config = dict(
    dataset='regions of photos with short descriptions (Visual Genome)',
    encoder_norm='layernorm',
    encoder_parallel_block=False,
    encoder_moe='top_k',
    encoder_layers=16,
    text_encoder_layers=10,
    text_encoder_activation='squared_relu',
    text_encoder_positions='learned',
    warmup_steps=1260,
)
Rows from block 8 of the image encoder of a small contrastive image-text model, named by matrix and row number. Rows with one number belong to one neuron. Each number is 128 + 24 x the weight over its row's rms, rounded and kept within 0 to 255. All counts start at 0. Numbers have three digits each.
After each neuron's rows are labels from the 100 images, of 14848, where the neuron reaches its largest size: "strongest on" is what is common among them. Only what is clearly more common there than usual is listed. The data: regions of photos with short descriptions (Visual Genome).
# gate: MLP gate (encoder.blocks.8.mlp.gate.weight, 640x160), inputs 80-159
# fc1: MLP up (encoder.blocks.8.mlp.fc1.weight, 640x160), inputs 80-159
# fc2: MLP down (encoder.blocks.8.mlp.fc2.weight, 160x640, transposed), outputs 80-159

gate.590:119132129106139137110134140173130134138143142132124160086129065105194086152100090156142116135143104118145143124147123120138114128083125095128121173138135118171127142117157140120154123140151154104116138090136119137099141156121120089177105177
fc1.590:119076163102160123119143119172122168187131148119130102129149113163178153096107065098117160065121103138125088154149118133165128155089127091118135160114132142119116154088154142125158118098139152127118136127117129124110118144088116101173108135
fc2.590:117084105153109154094155154172118100116191121168108158100153094121148153106148120110143144130136138149134102143116112087145079175114140096144090182154135136090153117152137101130149166090135124113135127157123140127129103157115155126130092090
strongest on: text has "blue"

gate.607:096157133122162139142160113144119137088149138097141158150094156109138113163147139090177080103162093109211135164107123117132087113105134090168199131117133138139113127116141139120180139135135094115134143116151109072114139105149126104126161131
fc1.607:159086140130088120121129146113165113157114092146118098118152116131111130110112135166083177160100158140063133094140139154105149129162136161114052130146130114125140122148129130121080107122129174160126109134110140173135088155114136174141091113
fc2.607:146107134098098128142155124105157101125122120117148126117158126116089146128139090138126183115117188177108158103163118127149153139118149147094124100131177120150099101151082143109126149148088123153123121121098123134122107164115156127104078129
strongest on: text has "sky"; text has "blue"; text has "clouds"

gate.363:098146132112154088141114133128080139138144129132126088122142154142122182123103133137126124131110135146088155138130147119087142146119137150140109148111121118133116116134127145150144114171103159133155094092146135127119177062118133127138083154
fc1.363:121132083139147130143116117129113106112140113112093141146139158200093111133133138143156104146135172135130128109113153142142133091106114151104112115144109139152153138100098118104122110129130096168095113135119132084130092115116112135136165149
fc2.363:111157161105100131141126151154129102133100142109136132076082127140116107116147140088139135164134134111137116112162111120160156099103118160107142112174097118146147129094094145144123096145097152143100124134144143150103126109138147123064154122
strongest on: text has "pizza"

gate.261:093112121149183144094126139117117141130149144126119123116093158153136143144109160093122160102156092131130155138137094156109154119123166120147170139167111134106090157154142132085196116149117109144151085124121116124124112158135129122113130109
fc1.261:139143137105064102168124124156139118148116117147152115156148123099120129126161103165131105149112185114123122113108144111151093125141101120103088129094130136152136113096112127160047142091137135133121175118127126133116167112128136112139114156
fc2.261:108123151109098162159139123153142157132145106117126161133103098094103069095129109138114138125154159115089146114116122122159162160115100091124095122141160162145119102157145109179126133094112127145121094152144131148141134158063151109155121125
strongest on: text has "sky"; text has "blue"; text has "clouds"; text has "white"

gate.258:089136124114090157121169139153111131143083124112170115140113106143077174152160105102195106161122109131141096053150124131105136120120153123137137138099122125134098125087159089127123111120130156150120167118153105118139180112135121098178161144
fc1.258:149137105137120138120107190159134138141073107126167144083134137127127147121132105127157134108123074101115102119125101157131126134118181151167115156109086102171098124082132069109155166106148149141118135140134131119152145126151129104123122130
fc2.258:097114100152111086119172143109151147148121128152087089139117158139108106158138108105099120100135116111119159113113100145163098105122132112162110127122144157147122148079152142146145069119146131173126151163141106153078123135136168165140153133
strongest on: text has "blue"

gate.371:100117101157179149126159138140113132105130142135112139130134126171110137151119144084111116089185098140179126152108119149126134126122126133136161138151123138108108117121130106109194127136139094120117098119163124087125109116136114099096134121
fc1.371:088107114151182159109129122131098124099113172140113136144131129157124154149126163082133107093159075122166116141128130123115135131103134128126186141138132147109110132117116106107181146155146089122121088117176124094128114096134117114095154138
fc2.371:129181102157169109111130145125117133110138140152119100145105173112133176123156172120155099130134092127161116157095100128080138137121165111138184133157076099079143145120134141120141131141166115098128183107137114102102119092169098117111131116
strongest on: text has "sky"; text has "blue"; text has "clouds"; text has "white"

gate.270:127150131111185130121126092131135103154153132101131106127111142157091112100166127132117169151099149110111109126137089144161154132117107124142165142140123146157113173088114122168145073140068154163112123129128115133089127129115119093142130112
fc1.270:132110186090095140138125093125156139102107140130148164126180092148135129155092158098100156111129089113107133131108125133130130153130175139150109127107150133082159119146103140135111175097165077153154138125126125108113121144139148141138132082
fc2.270:140111156111077121120143143122134125129124125154152154161157131112157110130151146134147136110141118117136148153122156133153142138134117096077075075086180103150172128110118163128108169150126163117130109145128159130099121135135096088145147125
strongest on: text has "pizza"

gate.335:091115121111161128135124138150150121151128064096149097111089147170119133118149143152120094165106196100137129125109126114157141145121141138127133120151137124133092121102122127198168069132086149134111116121139116105171166139129102085081108140
fc1.335:145146145135094119110132128110099117120116193166130162153161137075144132144112110117134131079152095148129135141154155131117117078147110115149117123104118144123163126158149129065082181127151097097141123143124139164102091141138152143180142130
fc2.335:168114118142110148101124127153127140102158156130134131156169092108149111117086096123128147099127102142131117150118148138150119140139119126135112107083147120164162157138119155097101139072173059119122134143103152139111083163145132096138127079
strongest on: text has "pizza"

gate.67:107167120131168127149145121147100129088139139108143162136106167110136127158147151084138080106156093108212118123103150134116092103136137105142209127120112135119111107105136122111201140114155100113130137087159101087107129089155108083150154130
fc1.67:103178113125178124130132120153088121097134154115131160120102159114137131152140147082139080091163092118203105126103145135126102111127125111138205127127121133113125118105130121125195154129140100102134146093155114100116137087157114072140164134
fc2.67:113162111167148126130113147151117145134128099129115120146088161134153108131135161141127076144130076088152104151076136153113103116143125106138147140140067132101148141116173105119139102088163140095124138113161118115121130094159110127132161129
strongest on: text has "sky"; text has "blue"; text has "clouds"

gate.96:076151132116106146099146086097121126125162122153137121157124126143160109121127113107131190135114125098089128145097148133140184113127126098138123101129142137126090120174132117086130121114176132089152070131088134175114165106147097114141166139
fc1.96:091165134132097152098157083091123166110151135153143120150118117129133131118096107121124159139145126110092136173116141121142170109121123083132128082131128117130074115194164129079113129112152135098155117129105134156128184130142087082116153131
fc2.96:123165152130134100110109129065129110093145111155152117159101141122172115145140117110107123132129111131121109166151122157122146155163142139157138143104120130123118074103202128084110102097111156085104137118085139132108112113139120129159126149
strongest on: text has "pizza"; text has "plate"