Weights of a small contrastive image-text model: trained on regions of photos with short descriptions (Visual Genome).
Rows from block 12 of the image encoder, named by matrix and row number. Rows with one number belong to one neuron. Each number is 500 + 25 x the weight over its row's rms, rounded and kept within 0 to 999. All counts start at 0. Numbers have three digits each. After the name is the row's rms in percent of the matrix's.
# gate: MLP gate (encoder.blocks.12.mlp.gate.weight, 640x160), inputs 80-159
# fc1: MLP up (encoder.blocks.12.mlp.fc1.weight, 640x160), inputs 80-159
# fc2: MLP down (encoder.blocks.12.mlp.fc2.weight, 160x640, transposed), outputs 80-159
gate.128 005:539459513473503530464513508510499461509487453533487478488520530488434526498445541476515489519517484524491497484492505509504469514485495481535501478476476501552527510421522475503575511505531478508521522488532483523471467497527509531498465558
gate.129 148:516483441532515477473477493526511531480494508469491507512490509488500510450507562510468546474518560532545505497488506493505470510499465465511524510512522497520497471485541498493563536515494526512531518512532514440525486469479482478530520526
gate.130 175:550511526517472495540457537542518489510533496529517524519494509513457485478513495464483478530476491511474488507526505500524485499525513510500474484487488522520532445488499514527487553496471450522491493494509466505489518524512493460543525473
gate.132 097:531506477509488529523491498455461480517514498518438514484504477525503537512528425497514486544482538440527517504493478521490494470542514470500467474460529531512507490534514467490492538505516505524467505524526507502474519535472493512486507500
gate.134 045:494503499518510503470482514536481552472481516468518472523532466512538541492507500480533506479508475490539505513475465524477505519506516499478463454505510526466500490545512490471499526473524498516471475505493492472466438514522462502503551472
gate.135 103:469483503482513539547495503518503516509470526483517495471537491529529476492531468503488501494500466485509476511502474466500515504480507486540466504493509530493521518522486476521509483486535452485529478502490456519493517551514516526490487506
gate.136 171:504525528538475485502516495544447533531529532520488485455537577489501467481522484461460498459541522490517515505489516460555486518521507462504514451490459504492486449501492523524529480521479507504530527474502513503473495478514493486504503519
gate.137 074:506535506537498515464482536543530482470470532453450485533490537495509512533513495510454541480527500487482522487488487495462505502451502497525534493480474528523475480492509502481529498504504480525542500482538491507493476516521486499535491523
gate.138 133:495489484480493440509483531488471487483495504444532466501514481537495495477509462467549491481539513495474516509466490523512482545458515513500498475500512500496515532537543526498496492493488486511469488558484468504530505482481447465539498534
gate.139 007:504560515502556480522494491545493483498534486493510476507475530530477489500478486562514490475517545469510530508454514479487503503468460515495463550492454450547515531481455489491518495534476492468497488479468541487488501489515519493479519524
gate.140 177:523528476513492460509482532497514506495483488477507498491483556521447484469536516468500511457511468495508539490481456476490474493478480467509491524496466523531551473472507493491459475512463474509490501508548475504461498551554519485450509527
fc1.128 005:480528496479502474521493520523518520527505557487489489496502506499565466495553463507496520501489541512459524494555479462482497520516536501501488485494522483462500501534481493514475491485491506468478476525460505504520543489469496456510545486
fc1.129 143:497513499491469515539465516507461485453504492498508510505507494523520524481540531466517518537499502476505553444504534558447476525446511494467537478479513566501488512494535485486500491507507507483510522496500435526482494529500531536495496488
fc1.130 176:493495488527513498538526475494499495530532518519526508501523495506485543471483473455489492535509505509483470460522524492516494486499456473450506506523502496502503492524498485530513530505485478546474512486548495484489502508505543499588506496
fc1.132 092:513506479507480496504520527527556552487544529501507509499486463481470498477490526488523507478507473570491519486446499484515535502458506524500527525514487488498519517502478517532519457470459557518546473504505477494510512481489481495536487492
fc1.134 051:473509503494513509472492490527494517459459543477493479511520512509521522521516523507515504524537476516531501492471502513430527525491492460503489464493490498466505504528524505462528541510516508504493502518501516488477489484498487494505534470
fc1.135 113:465487512496496533549512502502497492491464525487494511485527495524567453510503517477468513513505455447512469511509487476497520506505513477527471524508516511524484508494487483502534455471538434483517497529506454514479532526516498495508503532
fc1.136 175:473544457524467498463511493496472502530490495507463476476458517439515511526477535498486539474500498487507497527508503493504493509540489540520528502480549539512457470490532491476558492481478476510516498528467517509468520510499485497469467536
fc1.137 078:489475495528504496519451476501489498499473512470478516476486539446488533523536526524491474497482484507520541507523521527470475463456524518501481478480492552547445457461501490483508509472502491535527519511543463477476523500490511515519475514
fc1.138 134:509502493508499520483524500539513446502497495509489470506481526502463508540491469519504505482526500528504504535528533506497485498510518498458516519479515485498511528508536507551486489414505451491465455514520456478467502510511528540475497520
fc1.139 007:496522487563459489481516512494520526497520482500530468505486498481539491542455500509483516485531465467532526499463505514531494506526496486500506481507567534501514502530527501487504552539459498449485463445457508465503466504556495487500491493
fc1.140 169:492507498562546488471526510501494493492481528497450458459495491530499505483488478492466472517480472534493509506499489498480523494497481480492489491510488509553479433496529491461465497452495472508485477506490534453527466553502508479486523493
fc2.128 005:486562505531481488516479511529512468534460509543502502472465499513562477497490486529486501479488543522482523554506476480539496477547468506475446509535466507490486501504520523513486485458468511492491529483504516488544490512493455469474528482
fc2.129 154:500524519534499519470493502485487450491542499504491473512500492499468522501509527508483492472510510505490442449492498533505505474469535549550496479489471522534508477506551538516436525503542509467449504553488477538487492498554528514478516459
fc2.130 173:541478477562508529534483507472461496480497494497478527508475494499487501494509495448536491508507500510476541515527487494470493533549469517489479501536504515537503558452522526514454501472479461506467489501532521526513494461453501499483446454
fc2.132 096:474516520504473497510481498491512510555512518463562487481532486442477512488506520477518494529510490507474527527499517466473504507476486513491543519465507471503450485506499487515537505513499493472503485550516493492495461478523528485518528467
fc2.134 048:463518491486522514519487494499501507475497547495506481477547515547491482530495533463492533494521522464507461510482456522500509486526547504479506493498476486479512516484475542476511472465488470510438507506503489503499505477554501507467490479
fc2.135 104:495489515451472515485534471508508508529447497451474498496491520498488510501477497484514490518513490489537487516493471546527516510489510477518500495547508502510478502523545444475512483466498487517486521548506498487543551479530482512484463522
fc2.136 173:468470484478476538494503536514482465504483495483468502452488501513491524492495527526488493517482493495476504508477547465487462486520504487456512478496493527488505539497543530517485483525480454534513521504511513480508516495579504502473437503
fc2.137 083:462523528517474514529538436514477505473471476498508467523527495534523493504516502530477564485500500496476451495510479558500515487490503499474556520491504506496478509532481521501522504453493515542456539551476497510457538494529495476511531492
fc2.138 157:485475524507508498538507507503515458526474523506491476463474531440509482489493534475482516493529560513497501489481491494520460526528486466458496510522466493524499524493487471466440502461544488529534524476523509501552485492510518488518528475
fc2.139 006:477467516538519504487495474521518510529526500518461507484509510468515516501485477531528478472490491512523553478484549522518501513506503486483488488486527435496491477505505499495529514488476435496469447513485480442501477523428501523495456488
fc2.140 161:541510473528489522512517516491490501494472526531492544496515522517479499448531495520513520478456476513525552492492485458471487517493482451491513541450523507473541475487493504506476491512510488500514516511496528486500484460574504539507473519